{
  "model": "image classifier",
  "dataset": "capsule endoscopy frames (Kvasir-Capsule)",
  "train_examples": 42238,
  "image_size": 32,
  "crop_scale_min": 1,
  "horizontal_flip": true,
  "targets": ["finding"],
  "num_classes": 11,
  "arch": "swin",
  "norm": "layernorm",
  "norm_position": "post",
  "activation": "gelu",
  "head_dim": 32,
  "fused_qkv": false,
  "bias": "all",
  "qk_norm": false,
  "parallel_block": false,
  "moe": "expert_choice",
  "num_experts": 32,
  "moe_every": 1,
  "expert_mlp_ratio": 0.25,
  "experts_per_token": 2,
  "shared_expert": false,
  "patch_size": [2, 2],
  "depths": [2, 5, 2],
  "widths": [64, 128, 256],
  "loss": "cross_entropy",
  "residual_init": "none",
  "optimizer": "soap",
  "beta2": 0.999,
  "lr": 0.0025,
  "beta1": 0.95,
  "shampoo_beta": 0.999,
  "eps": 1e-08,
  "precondition_frequency": 20,
  "max_precond_dim": 1024,
  "one_sided": false,
  "adamw_lr_other_params": 0.00098,
  "grad_clip": 1.0,
  "steps": 14900,
  "batch_size": 256,
  "epochs": 90.3,
  "lr_schedule": "cosine",
  "final_lr_fraction": 0,
  "warmup_steps": 290,
  "weight_decay": 0.1,
  "adamw_weight_decay_other_params": 0.01
}
Rows from block 5 of a small image classifier, named by matrix and row number. Rows with one number within an expert belong to one neuron, the router's apart. Each number is 128 + 32 x the weight over its row's rms, rounded and kept within 0 to 255. All counts start at 0. Numbers have three digits each.
After each expert's rows are labels from the 100 images, of 14848, where the router gives the expert most weight on average: "strongest on" is what is common among them. Only what is clearly more common there than usual is listed. The data: capsule endoscopy frames (Kvasir-Capsule). In brackets: how many of the 100, against the usual share in percent.
# router: router (model.blocks.5.mlp.router.weight, 32x128, trained with AdamW), inputs 0-63
# up: expert up (model.blocks.5.mlp.up, 32x32x128), inputs 0-63
# down: expert down (model.blocks.5.mlp.down, 32x128x32, transposed), outputs 0-63

# expert 28
router.28:062119111164095159089081110122127156132173174181092107166089081142116090081085114111100141117058135094138156085062202108140182152167183105100172137115102083180143133065111157135163139121138164
up.0:164166138153110148069142091125165128104164106103108053095135097055190129154103112112094173141083171081076129174131117115106168136085149134136152146113143140143142117077126176073117118134131113
down.0:125135131224150160082099122156097101178130139107137150140130166113102154141104147134113166110179120091114139115135136133161119166153136160058072102087107097141130081081101143147126169164157149
up.1:157108157139106111105133126146136144088207095117151110115112125060137118196098126174119136122150106106157153148147083101172181108115135105117113106178070134138080137082128142143139144154115103
down.1:134158119093142095119137114170061051091165144054108136105105108190131130164117159138129085113068103127107098148095160075170149152147137134064148148076172124126108102096157148066169164111063142
up.2:146139149076138122113085133140159132125120124075121158147104199098155112078130100144109123131062135095132126109162159128113154180167113141117153174134175134135097119098162150096099100109132100
down.2:109121109095138146132174084161132164159152030137128102115203149161151169132163171137133129129094130109129092087090121096089120106059083099147146064114085118115126118122164119159130170089220154
up.3:141155119133140124065112167062108156102131075132120098154116113111143128090116158134070122149089135159104142111048146138126124104109171168129102118144115149137097110158085113133081147172172124
down.3:149114127120100105107140157140146092162157134151178079111095126111154150127099171130143121164173092117079145136174125140140154132120109122068156080109154112083112118063097149082147129132184127
up.4:081121109114155152151099186164147100109124174109096185206131104140115146149099089151064145156111125160116098165099086141175111142128116107171215119104119115087091156072081126104100154123135143
down.4:111188127085109167094093108105148109128129084117116070102114170110087043080165067156146114162155128177145140125135138121121130166165158111167139174170179152117153108181125076176087197118117125
up.5:091163115085141102077112148103153110118185098090182128032120154133131105155125108146128162128146107163089148109105093088128174105134141055082096118155132132139120113159090111158110162129115147
down.5:165138081057120120092138158147095108146161103135079159151102167169134124129096114163098064066103117096089191211105177117133118110096124139129099172136112098107131138144176074097094136172078093
up.6:132157133146155076138056107120089072083170160126125098165119155124075170119144149113113080157105114118120124137089112108104181137140133176202086145137155127091089146121088143104161186166146151
down.6:169096158137173133145164088101143125182235103155113079134119098179100138093139131118208145137147108112078133102094118146119104099126166139100148109062090155134098076166158165109116101084148095
up.7:068124129145149125153153146165072144168140137177125071162121141144121138099123162113166177119144163095049184103108186137121107120157126134121137100106074108160166110163115169151145108148071131
down.7:089122080128124108076123049093145162064108138140152108097093148130179115114108173119127117151197138106099162143077138156187100080168162156131127166120096176124152157153079141146154086187178115
up.8:117130097110132119091122182174155115130108135082110170134106104123115180107110116100131118126164091075126068129050174101123183134130159146122173138136157120176064119098108131192116115121122147
down.8:079135132126162100167045089108134196083117108127146123085157149205163138137161151176118134143063121089123138194091157094110142104110098127119112095144120134108063106121163152120085094093089134
up.9:165160146145181142144136124139089128153160109212155115168150137135185093133112113136131163090090081137112135151152150127131120154155160063185090171140137113123147100126204134142175152117205090
down.9:116166155081130152111191170129156123155124128185149180184098212111162159143079067221157125163148091123062084070144170148100120135133130092120181091137113119100154134151142116169145090120105131
up.10:140076153150107107137143050134167167104059123168123108150140113152172092134136103090079126172142126118151181176083127165195112083152102084143101152088119109075128127163132179157129105193099126
down.10:092138116148123136096160169099096105120111176138230069128168126079133100158097174108123132112159170165135160119114147136149120148084042143112117104130149131106146108154101177166167134116101142
strongest on: finding: pylorus (82 vs 3.4)

# expert 0
router.0:122146180146153105168087128108112157139092098127094166087143092167163175105154129106097182188172090132139131182167113141161075108054150104198119153179119116068140106135122172086065088161111123
up.0:115153139116139135189156184099072187147053094116085135170163168107138066139127188122159127138110111163109175113119134177084115182145129146145093121144128089179122181096101081125101168135075087
down.0:145138135153138214123165125120099133103110146091132156141104150104107102135147062140175151104182158216120104090166149098125154072139110133112112104136141095058141094114195129135180213104133110
up.1:185121097132153139133106156090177124032149130115125125163110122112072198196131146071134215103123088109162165083150148140092119119169119102160132141110152114133076177151055076089111101154123074
down.1:149142120137117146072135112133133142094134112174117169165074098138132134093115156102199134085154211113126151139150133147181113064114129119056161179121128079100164159168148138106131099106074122
up.2:137170155111166087109152150090096141114070140175118106104120052142130174136159138112083116168127124076170136162122096217086109093125201120080110128154130145087144091141100099085089146155126153
down.2:109158168108116146116092069146155124109118135117157112140117119129159156148192123069146043140143152116135159095121110126140149109097141125131107124105109162169157145111070125129159099121144171
up.3:155087191126150122105179141128155148126131125132169082122126178109117159111148144026111118147148185062128139153182144180130111177135139113110157111115130069131170134118146062099070151121156146
down.3:144169090116119126173178171149154101098208164098136115126094143093096156117139074140153171057145129141177170165110135127155110134158120165113138115186161100160178075092133105104157076160109143
up.4:167136148192137136107136133109125121153150146098089127098124144147132086117100132098154123094132085077075118098078133147137206110057129155147135159146126109069087141165140127166102201072130065
down.4:120080110135139118080112095145156158163146148096138146092150154136145143188188114096117148140140180046147107119168092105143131091072166129087171131063061170099073127116205136119112080134084149
up.5:141135128141121149091093114154141191148091195085139124118078149150122196160114189056072094088148151145109114099054156102143138116138136120132139106118121105138100185161121080204141126139090139
down.5:104121150148135165134094146115144106133125092110108119141044124132119130133117068098058141098111171149107088118157107150150125067198146156073145204166118170120072111129182157167071146115197152
up.6:071114071126131175146179142094129110190161106112141143133059126126096080083151155124157082159086160122137121106127144122123104115080152100140140146117132074125110170138134133201112115122115127
down.6:163090086134138190167180176147115143124087114150110167121166088105080162172137107131059107066124091054137122132086135200136132083136110114128138183165108154098152142106108122096101189111132132
up.7:082142158129124122140192140166148077066087123155130134117157117108155132082174130133118137134164142033122150116130127128163077163133146175073134151127124072115137074094107067177147146091144074
down.7:131171065135136177138115110095098040149108086144121128122127180136138223145117163054094123152085125135097169120146093115150067148151111104143120111112150105146086123122129148093078098123134116
up.8:098092104105162092119079067109106134147092136107114158115165107092200069119134138153149104150112079202165132143145116150151099146102115159173188161185177105171119147152133150102131124160134169
down.8:148132118079167087112130192138178187146123091137129117145162102137111126138154103140143164184147137129083103091092147164113133097105108144148119026144112118113151127124111094086039124133154121
up.9:156161102091146161100142112114116071032172110176123124193068145131100138150109069182158205076143136124126112155144141056106146099129116163141143105146188132106123137111129103158134142110153144
down.9:163101109078149105168119125104144162144125104105060139125108075168130105096092175104073154131127122118096091080089159095113112137085140126123200118178136135135138147089123167083108088115106090
up.10:167153168190137142134078080113150146095108109096113130148121109144098146126040123160134151111076084123163136121161132161082121099099157134110137128155115195114133110123094182059145137138131105
down.10:168117133093122107116116117199133134142164152130118104162129132129111156063168091146139095151155134117101121152111113127169171102129136102111122148129196080103107204156096156144100084132171164
strongest on: finding: ulcer (51 vs 1.6); finding: ileocecal valve (40 vs 8.8)

# expert 23
router.23:091149055125133194145093152101118091158151098117125084170116146171191192133141157157128133121175127164062161094094037104137140092178072103105116107135095163170185114132129113138149091143143120
up.0:101111174159137160105178067133105118121105124168158189121144168128128074113207108089158137072151120126135158133116128119163116117109117110141148159132095170152130119172122116133134175105120167
down.0:156110066168130133146122154131140135155101159091118167179187166115117093093097121098079147091113108142133110147123142089157180139111168171103118162146129172125106141133131057122139112093102139
up.1:162140147102116074175117092085052113111115117128164096132087149134096139177119151156115150111111203081153182125096117166097139087168057125123108095185115138131135132088123126170123127081172113
down.1:186117130122123138126117063141119150101177134124166128125140145136127083137143087098167083168066127141126151090096151118104066098113086114167128112169196121191168185151105144142127177134185153
up.2:162100138142080123161131132054108110161188144074122137090173130148132086140091099123124157144127187116100119124162091120100104122150096137107111112150117094191165114111110126155057171122171130
down.2:129143133124120099132141102150103088194093093167148126099138099123151080140151141064150123130119189145133180168158154170154111119135148074094141141121126183125100104153180131128136103119128150
up.3:123118143113166134147089138179094119099166126091141164179149180126138158177128106093142115179160098145128188090116120101071079145190100093150097103128099143168049142190109132186083149167103119
down.3:137114136101122145156185082098176090131106139134192083209139141153114135127140164100142073107089118098091134073128123084117105121144104148100112151122117104129083143063105126136139143108146075
up.4:141101170161135099128176142178140152151159090097096114063142192112053131098209112109174124106138133116165101087112150120151043094155147149116149131136150130111146186127178140136176111167077123
down.4:134161141157118123142179120097139144153129151133088139080152115113091151137184080138146137110136185170112138123087109148174081093111120155126125169182170167107102124200122118202114174133139151
up.5:143138115099118161146135119169133113128156116112151122141124105068123117122120109154160121134180125156114107143111074161164130088103146143122139131162129106105140087205125175106066088157050089
down.5:095097069063123119117115134103126189160199191109116129091073142173156112155132177134134089126144091102085181142072132110158131128109155165132145123130116159194100097132170062145167072131105189
up.6:108110173087129116095150130157154177119172114142106094158127095170114168181157103187186144099166094127142138169177119145121104148127129169105045154097118150132167137104074105082123139128096135
down.6:132125108117212152164178140154173135098140207167103119161116152122147189138144092173147089106168188095092092075117148116134085127095108100147093187105165214134133113106187108103102094162107114
up.7:129129122127080141145085164063088146146126145138117094175114117130173144102116133161107110116109110062176126109140191155134167118131170151139075125091120124106172124166090143081115092164152124
down.7:142075097147187171180166116195191134093128166090132173128128181164137151158139155110121093081148127126191110135160129119135062162179162071104139144160115087138120074140167117153129076127095181
up.8:140122118159133175134129098131129132136084141089150139165127127161129130144166173131100150124153099109109148183145089184134124095186087104064109066097037098211118117167118118207135109160161148
down.8:110105128083164104108178092125127119157140142135154158127212147082144135123113157103191131133142094156166123106154118200150093098077154121083155136082169125133079142161162176203151161126152167
up.9:157159169089121097123062122107131104121112137100200139169103125081175096115109176112047113119135164093157166110124102104158117081145134101145154135129160159119153125070136077120143044141141106
down.9:143114090135156149134133124137114109132061141086183125157122165148087085089162120121167063126117130168149093111126121076088077201126095119148154139140095143132142105069103079133089169180144100
up.10:133145187105121110159138101121153099171178137093144144085101170095119087044127108112160115149154103142177120190156108172124163140076133078125163165114131093166130103118126123107169088144174128
down.10:169163077095158147141118150156143090104077100110161097175082047110107148094173189075159151132134111105151079128094114090105160135183119136114108105111110173101151100114085148139079142148173128
strongest on: finding: ileocecal valve (85 vs 8.8)

# expert 22
router.22:150110125162146153204143168136096115157098100081089112091073168146171144119164185133121194139154128132152126089108094134103069076186115098086113124093100099103126094184145120161099160186115162
up.0:145052104129085130100086168192191179143152063176139100145145163091109125136122095152130120108150124102074094139124158071164132132113118107171163093156176104136186071180089114197136111079138050
down.0:173142051090114123128146103100141165138136142117086128162126079146141116090120199137137139073133113148074110173079169132161153137174108144085095141100166126139076109144178089098142151090125110
up.1:058160181108101106118131124141145175178126129140131092086086163169161087130122149161163144131122142125143182104051150099134141114140093098109144135133097131126152108077087125152076115125170157
down.1:119125140098121152142194151157127084106118118085151138098124128091104146156108109076074109145136232111179107170178125105203122163192075156142086113102144052159151126127134182180150051118124169
up.2:088096144137141160199156133200121048132186178119105111114141090128055146152121115124118129121070139148199148050139156078059111083125103141143120106144110122148118163141158120069092141166154137
down.2:133109107141127121178130136120117066131068120092152098184116150125155127145141146098133149151204110180143151095146123146086072116114176082163113144104063179195152121090146137154165120176093141
up.3:190092149132179143108135073052069128096135103076104176152155142122150109101152212130171151070112102076144109106079137100087043155113134138118115129115105082111122082176119109154116157114073167
down.3:067066138108113123116156139142137104168190081185134139149100124139080206116115127118054143133122179154117146146143094136124191114101100095113093135129178088091143119173126109117100083092154129
up.4:164131166079093129134127160156144067142133088081093112154122091070134137097117117093148133163104165098144152080112116137126145132122107141068169078085135105132103161179155103160104105173148124
down.4:045158130104102138110197136196145126088167150174147157153067121105153126120063178128146119095172128127099131141128130168073149093104146108140092116124126116159095150134128161112121091112156176
up.5:078130098114123126128078109125173155137089118121162102150131124093161134125153185142122158111157150146056124086134106134146105150091104114128185077101070171127122045097096133101109125078142139
down.5:143131148171090112123171118161149176136140171157099148143137089104118084174145081131109122102126192100187108180121133135139149139225110149125123105133128072149130178212132129101208101159144138
up.6:107127133129097094152099155136109144145102122147170124103142134142169139099128117136139134073152133137194153142096126178148042180115172119142131122130078066137184043074091124103083129098165171
down.6:152118111154174128121130119117132058137126187097161161123148094134125197116161123138144106112114108171134118112117122086192110162114094202097150106099168108119126140121126210124184093133125098
up.7:120117148111128117123120118146033114088101100169085159149088127113132153090119113126112138090094133152163040120107122188140162101142142116148090093195146144130130142131147132081187081145114133
down.7:140170134090167122168158076093126117134131105111175157157117178140084116177138125116126182156140107118131172172170115140125120124089132097055150196165177112096163128115151134131122188135155143
up.8:152117138153165124125111126071122187106120123081134108105141122139102166081221121083149112179167150120111158123184100130144183166076150108068153168148071077128153111188083165111126130089131138
down.8:146108147190066123121141118151100089139173142131165179092133097074118124183146157179139100110048075149148079131081090156144138144132136089121200095109148124133130141137145101174111176120176115
up.9:155150162191084153102131088110116094129172130141175121138128126116122115128097076116073139141098156102155164125153147129145128070134156082135111132172136167118105137164131157110086100120153142
down.9:140093103121107094193147132104076167071136085080135149095133124077119095122110127128094192114152099169134118181177153076196133074152100133118151187183144158089096137149095115148107177115151181
up.10:180114171168140147092088122173167134092145119111131152142100168189146183077132056112138116134078189198156092119114110127074160098187173161098130176157118184139098096125120131168118192118134074
down.10:160196102131118108136085159119132132145127075123116101108145079090211159135104098127087120096147132168139083168134155127117062076111098082159192195179157103120114137170139145195147204167136106
strongest on: finding: reduced mucosal view (86 vs 6.2)

# expert 19
router.19:102107089129162141139162105115126086084126106191147088173151176104171130148169112171171092114181117113132128164115087132116112141142072155064166178055117152159132102118156050111130160154132080
up.0:195118136091145118116091078066111084089112087086162132120166125121102131126126165076132208143105108177136098115167170140144128127166179150158099101138158154142121120124138174085131091138144163
down.0:072103148134120065129152097128136150187099182190098162143108102175094140138109157132075124110165142102145170092085155109125130145136089196074076105127105151156157082100104128151135069065103146
up.1:131094146158142125104171146188123102141115139145105130127100159131114106125186089137166094135119100169155142079175138116099111196079044128057118134128160189095144158153096123144154141104091153
down.1:108118128072169145154166218125150078188101111199133168120161124124077144168101164176075110102101149143202132161124082177095080082089121125123134135105102097127124140146140149095131173127066151
up.2:107116158141149122139164122124156102147162099158123083122088130101152091140136109078115122208125168146176177050114107128140143121118175162067138074135118146100169089088060148161104170132123115
down.2:091111096171126041074080108120096144167094161089121142098147150112103141147103126170175173139103157136157139142130142179109134126132105047102099130135110137167142086149082091094114124155171086
up.3:143152086138118147175124117124118130121172110240156114124154103214134118157175084046151074149153123146121149192165080114172076124090136097126131126082176127173173156052187170115137152161156098
down.3:199170136163104100147112128099136130103070159092123195135126139086143112169153095134172123140154094047080112092143152039111156139150159166149152133174117138114148088114126105101114104180158167
up.4:118126092114141134133057134090186139126144114090067076130158101148156200163086078099121094123134167177112108093105179116170143142152196118099167170180103130156110099151150080143155184110129090
down.4:143125076150116163123178146096196125141098188174091190133071113100098144128119180140096165076128072166146158160134177167104078100108112150078133122117166141060113110115131128099165120167125150
up.5:125140156084110152110047168100138198083167099109164153134171151132116164159149138241159093107182117096086123156186093118107139126133083152145128148072128167111113073157140097096086109110114152
down.5:099123121152048179165156141164164100123121157075155167127165064160122165103142162151163159110117186108105161144142124091132131166129081136161147123088105147169114129119142159116121158170105152
up.6:171170110123125124130134165158133165099150143152155163140150142154110203082076139131113181142145149060130106153158135141143155137117112113127140118097199126104135147137119190108095088172124120
down.6:111127164144113134141122072137143113113113091071072093119148119095181152138143191095170142149155134136107143089156098080144140121154129081120137071142147089116122137099157108122148141128092179
up.7:111151159118150139113122114169141158170031107074149099148127089113144083121084072121147115229203147203097151139137112166108129165135159137136106127106119131091105125177130172145126102101102159
down.7:092110125163112108131083138096192110114119189124143128133164150127144156143126126195197172180106042196072123117130115099129138121131134124087106182137172171173122152141161096150133093091059130
up.8:085107150112098083133186167111129162091108072139145100128050149177131111133125139133209082118142126099187193115085157067132134093087106076131133150113130115173144086130103085100136117192103159
down.8:150128115162082116199087159131088150131100138118091104093177112133152162146121040131022154101110106088130101177177086117126097102184089138136100113160158103094118140152147151175109188167126133
up.9:182148139095083128153150133124112076115144095114147128147137161125141143178161111146078140172109081084145071082158187123126120143083139113121182131125146146189183181103141112107136085163114066
down.9:078149123102135122121100184072153080114136067223152157169169202176145109091118132113145146134116120160138159156131113122068071075107137111117117142163128133080165080103077130102178127097145087
up.10:174124135138185152088152167139135120167119136140154178183175092099121074164121132122160141143157078160103142139190100136113126117128096143179112176147136100143074115123106121154092120125184099
down.10:137207175084157184136120146148149146084157146145105090156138137101163176092118128077127098103133171136159140132143138143074092052095130106143120137106078064128123190148097107145125099112154098
strongest on: finding: lymphangiectasia (40 vs 1.3)

# expert 11
router.11:106107109134116092083105116143162169167064130183137082119185103111077098108071133092115084107110159135123102078080160125162178130137159166108146130108143134161123123111104116164168107087111125
up.0:138165122135119121155165074099164103146065154151090080178082079079120189109142147076156050141127120086163133158146153095139053154033155129199117076154148153131122131084148098126133126113163112
down.0:095091114090115115137159101190108162092106103151148148140129093153128063116181158139103164126129064154127121057140113107153154052103145143155107150102108229137135088142179110147118104084103139
up.1:138131121096162181104153110101101173141137105152164124135097184143099129106148103090092055165107110179174039122154151161159087120122184107107100126179137108106128145182129125173129150168101123
down.1:158138162163126148107164150139143082200084151068099104175166110134134163117089138119078079127116127166164098113082078163140225141119089118133100098122121096160117164161083074119151121100090121
up.2:164101119065148143108073121076091115101153125084144143154151080079151169180091101162130146190104178120074129121093184107097165174097148131152137175134131144046145161117126114137130108136094130
down.2:109069136162093100110129120106154134120156135115123122123102126139159167152114133087098179088083157130142141095131152157139145155159106149161192180093106112137094150156134105122111213078128167
up.3:180118118170141079070105155096166105108065194085111148155116154129195118139093097128102137160100145143176158106124115155147113139137097089150172162069138099099120044162088104157105156135075118
down.3:074141116138144100110088141136158139122156131106130164072102171135092093144091140175136078096135150121193098208067150084143103119086076106116110056058185152119159114155182141131106133127088135
up.4:078151147091151154127143141151119177087205108110187087128141177152149201083155130133202114102160092102121115114180148075168090158064115125131147091105110077124143136129126112179152115111138139
down.4:177091087125105166121102116170163156165091140086091165161118119097174156127144156147083144081159133146120104153080128210096201117106112121079062114183149078123154147178158162119114109119152174
up.5:095138094132148146130094119081171143093129092151131155142119157131083128094207066150047157147096153101172167158163126130135112147134138164084162096132050112086158118153163104157119112139120082
down.5:141186122144102136123101172089136152102061103094145105166151140112129119166101161089148165163161136137097153138129157136150074157170123098107090145106182058131144116119102131151102096117153074
up.6:079115139117134170111140086095108150108038122181154170127170159177126169114178120095132128155103111064174164152113139152150142132103130165165142093145128090150119134171051131129140114168096097
down.6:134140120137122174124192096061122184057125142126185099133140187137153102160138147156190159128112139125152046153096114146186171151074142070121130089075110129115142128067058135090142068095142136
up.7:133129177129156140103145123165161158159159131085133196117139126058108157125129141170095136129089092171119102132118119198089124109087088138131133081140173138078116118132139044129107150061156134
down.7:165141141113114143080127161144079120157133162088118085111164214124176172078205145153137137117102036148181087207088192105102100133118125100126132134148127158148108145150178181172095120142110137
up.8:130076163151100168190104167120108121133084093153174069138164134092146122173165063083176122152095068152172081097165106147083087135114093152135156151163133173099152110067171117155117130153122138
down.8:121045131147075090164152093117153207146177129107158156104063107182152115130152161136171115126170170137131183170110136156116199142096160124142107146131135163118143100084177115073107116124115088
up.9:157124133139122072185086147121128092171146114069194114122129131154190172117150146117178170095086144053083166098156143083151144120133158114173131129161052096176161144196135115121161104119171179
down.9:155146127210115115123086154141174147106093103075099128089144154121075049070083124143086095101091162059113145166155137128101123123117134112172197163110173092111070085080111059115127139112122197
up.10:146181139123097127127076138128163152114179123088128108134123131167098113113148121133090170155103125094102138217138123117094168101162070118113158094135140126124129077121116109138085106116196099
down.10:110130118125147126114173163073146088066120132142112128155131111129181093105144175129118166138160161111090150118112164087176063171105132066140082148164156133135098145069098126106172164130139136
strongest on: finding: pylorus (79 vs 3.4)

# expert 4
router.4:174159168167068110096158163128068145119116087100100135143138116146173096093130153095104148154162128078082139182110085149128083111139098106186096126084122128091096165173082113093110104132078099
up.0:124131186121079066134113146188151115102152083090154160163117112143150115055174114134127147179145110122108120175172152143147150165144122097200142138142178096162150090111153106181136170090191125
down.0:127134065119196119111125089167132156165154091170107145136118084154099159134087100123095113114075186134173154161096148108136111179113137101145141125142106113103142181127158143119077129138072101
up.1:113043151191150072124136153134113138154094053076082107125099195108105119116123096147151151076135107068140100137100096092146108138117111079132108136185121189160116177126173103128136118079117121
down.1:158077135105109107154109141120096166135156144106086145138110139132139134062146148098114093140148193092116162198137142108139114109102051186177113099156183209107115188143073079107115094131126157
up.2:097122104129149170112130152178193157131080143120174089162165085109126061095143109128126121104142218123152181131153090075138104142112141108104130141180129129146155132132109143058138100091084147
down.2:120136152176099083184155126095175114088106134139181075086107091092186117084120143183106168142154063139140088153156161114119119108160098129134123177114194158169143150186095175133135121131087124
up.3:109109101091136132100090090111178125162148186173139134163140188094224080144087079183145152093095163074131131061134132140127189089131107176132152112091087139130126153181177109149121143143068109
down.3:085154101142132130139162200146081103020131136161161171102139137208114164096141125168122130129123118131103174105128126150157124121141114129147099074100147179154117142115157117082106145117137114
up.4:140197155194101173145101111074120123159105148093166129061088105141098090187176127094132159106137092081135143127088158125127096119073114185105170141123108100152167181095093139112125132130131118
down.4:101142068091124143109149079183161125142123088111023118143144117075103175123147090180105155141132056106106116132166104123086121150077053142151167092199127174126159194122095130090149074159097156
up.5:122117116161111176174132023144080153146111127170128154090156136155198108145143206156165140113136119108129090125103107157140085064137148118162092153175091015109101171118145115153109100081120152
down.5:193161126158143120077164164146163106147181080092107128066176106105082141169125134127095106138088096079145131065185159162116089144117143174095125139139080133056144165178105157108120112142147087
up.6:132097135121129133076188137130186109160123157076121168161177102074096091080175065125131143147121107135188167164150119109100120161068140042156110111148108202139150123118105152144118028118091147
down.6:158119166136099111151076101127116144177149123154176174163171123162136116056117136144167122070076088144135129181140118053094119107129168150135066133125170109135142167117140109122117115109151171
up.7:167129146179113124123120116137160102100097139137102161171080158131146145122160084132088103097127116081094168168147153118176183169153098140140076172143070090102155124118151119117191120093095103
down.7:039110175101108163123187170151134174167098198136135121103142086170117133128152165151133132109142153099126128137083114194138112144100126141109147088141101147153102139142096111121098101090102136
up.8:200166144138079188147153157081095132069205163164106163131126157127128146076087125112142214076062125081089117107089157112119117126168144138144163121166115111113093151115134114128109135116085114
down.8:151141097124156106156074151133168167148130064133092127143078094138148182106106174161133125069163117098115119106142085130144214151088091074123136104193116150168130153103111127068114101147137152
up.9:069123056113090067114154088161128157156165110062124112112136160122151072130114161140052123105121103120093073148092124127137113177111167116128136137137098108087097150123187112179106133106158168
down.9:170155127132089143131035155144079081181146161123125090144121083173136097093151113153128111050103071186191132100175148126111131133129111155172148085133148162097157159160103123100135174154073110
up.10:145193098148128120094136111160138118128121211187113183153054150124155112145090157144119124166124106117107132052106140154145111155123123121121103138089097161121145149194167093147146150108093177
down.10:120139090133173110125140163152077149080082114162207159185112117086102148148046106100123132133096147162110071098143139175099152125172119154130157129074139179178103151169153117140110113128162096
strongest on: finding: lymphangiectasia (64 vs 1.3)

# expert 20
router.20:084129080064181147126169115129092129135135099115202071115123111142117084143108123084149097089135123186090121091162125124172097117079106102100142147204153115136124137071159109183157169102133129
up.0:091146143157127110124155114157153153115131092143167108164164138176128120123121149142080151162126135149077159147131168095168133097100112188117110200180174082119074138151123136156128070098104117
down.0:111173163154183143126151132163119139072115093142141115136112224062176195114152160127162093147132099116172117128100146133154149164130129096090091174117104152069101094152104156134107113097159128
up.1:103111130182102099155123145177161152108128146094127054103059147168120150091204165126162185145118143185178148095123120074118214110094125143169139155134095119079108111163183135117161129076116165
down.1:169135145164127124159147164097108120136179082104129137122126130141155211149060123090190122153064098129155101202136155140114080155154127124101062128076094161126125127164125140127137175125147100
up.2:080153122105052132165139165150117100090157170114156102167140090053139117134108131103137150139184080169096131147180106135099162168089117128122175187160112119134141086178174122097104116105146137
down.2:177125117088170100127079111103131128134154134139113048145124089171100098141147145119147165149120102087113090198134115136148122128126124098189122167176173195148143175150102103187139129105177127
up.3:145098107073131082128173106083103158097041118066049079159121135159133113150167085083106162103142109150048141142125135136109148112103119131149115120151077106125143111185095095169155131143138113
down.3:061135149119071135152121111151079170113152152082145157140108093045151140134117179082132095102135120114124060058121132092194154103177154133141106110168083188127152159095124101141110145161171107
up.4:102177119131152138129149117053095158127184110162188148147142200100103113111162121115135173114131136140138107108142176143158099149129140141115102167178150083125094148078140180154127112087076073
down.4:078144141088138131128144063153146099148106145169171089121159090180132128073121124174139117170115153176136134153095128107112152171129136142151082118094120131135162115120104188126106168181111108
up.5:142119110191093137157135131087182137164191171139081100129133078121106163074123129128085179151082139083152146117133159107091180143166148085157103163158108099127058137097103131117136100115145141
down.5:131136135135129193136102166251119135131088055110155141153132168098180125092097136108210104119094106137117138122136114086087107118117134100130122117115099129117190142199086121081140104055100114
up.6:158131137110149076151130112117146111083141081117126195148105109151127095089145164130139136066144100125112082102103113201102128184090174123068082120101185137132090099120088168118173127153122167
down.6:106136089143119058106101113056111162093107160117123118107146179139147149132092089172149097195119146185142131195089134113130126070123140144142127175172111113077124121125205129127129108130172166
up.7:102111141140167116155133110140141083123141155128141171130120158117196129133138102121153076100101163099125201091089171119093122083156124131115035096127099125127108185081179103151134113182151167
down.7:126160106178148131169114170090070071135081108125143128153094168108182137098144114088115068101175120105148186076175126090118076150115137173126154174127104226151158094132094172057107116145136132
up.8:113128087153113215088080120130132077129160172151129165166085197139076103143099182124074094119066134144135094164155141124128135141165099137093121121103180128118129147122160135116079176172094139
down.8:161120116105133184163092128165127186086177113117157139101123166168121122169144113153105089116148096118112164156179105178087102150119086140101149180205130121113109127157153083124121132152087075
up.9:174134123099096191175141112089182142091121113145154126105095167087112150134164184084104131089133031075163101124181173130157119159114118145142124125133133150179118151098123138119140029136100123
down.9:080159109109140105147138084145135103178105137105098053136156098235146117114136145148164163101141132103152163112071132126157128162112113154086129136137113170107076192090133131114115153069172143
up.10:114115112067117113141112143076132114094137125091196119087128102120112028118126169133121159109174090121140106120127112130140123143168113159161136128121103095086097124096094079176171101082142127
down.10:157121137175175076126072110143145131162105104115148107097201100084129184145072101101108147124130123130113107155118115145172127184124155097132083160155145126131049114124153160166102179121137061
strongest on: finding: ileocecal valve (65 vs 8.8)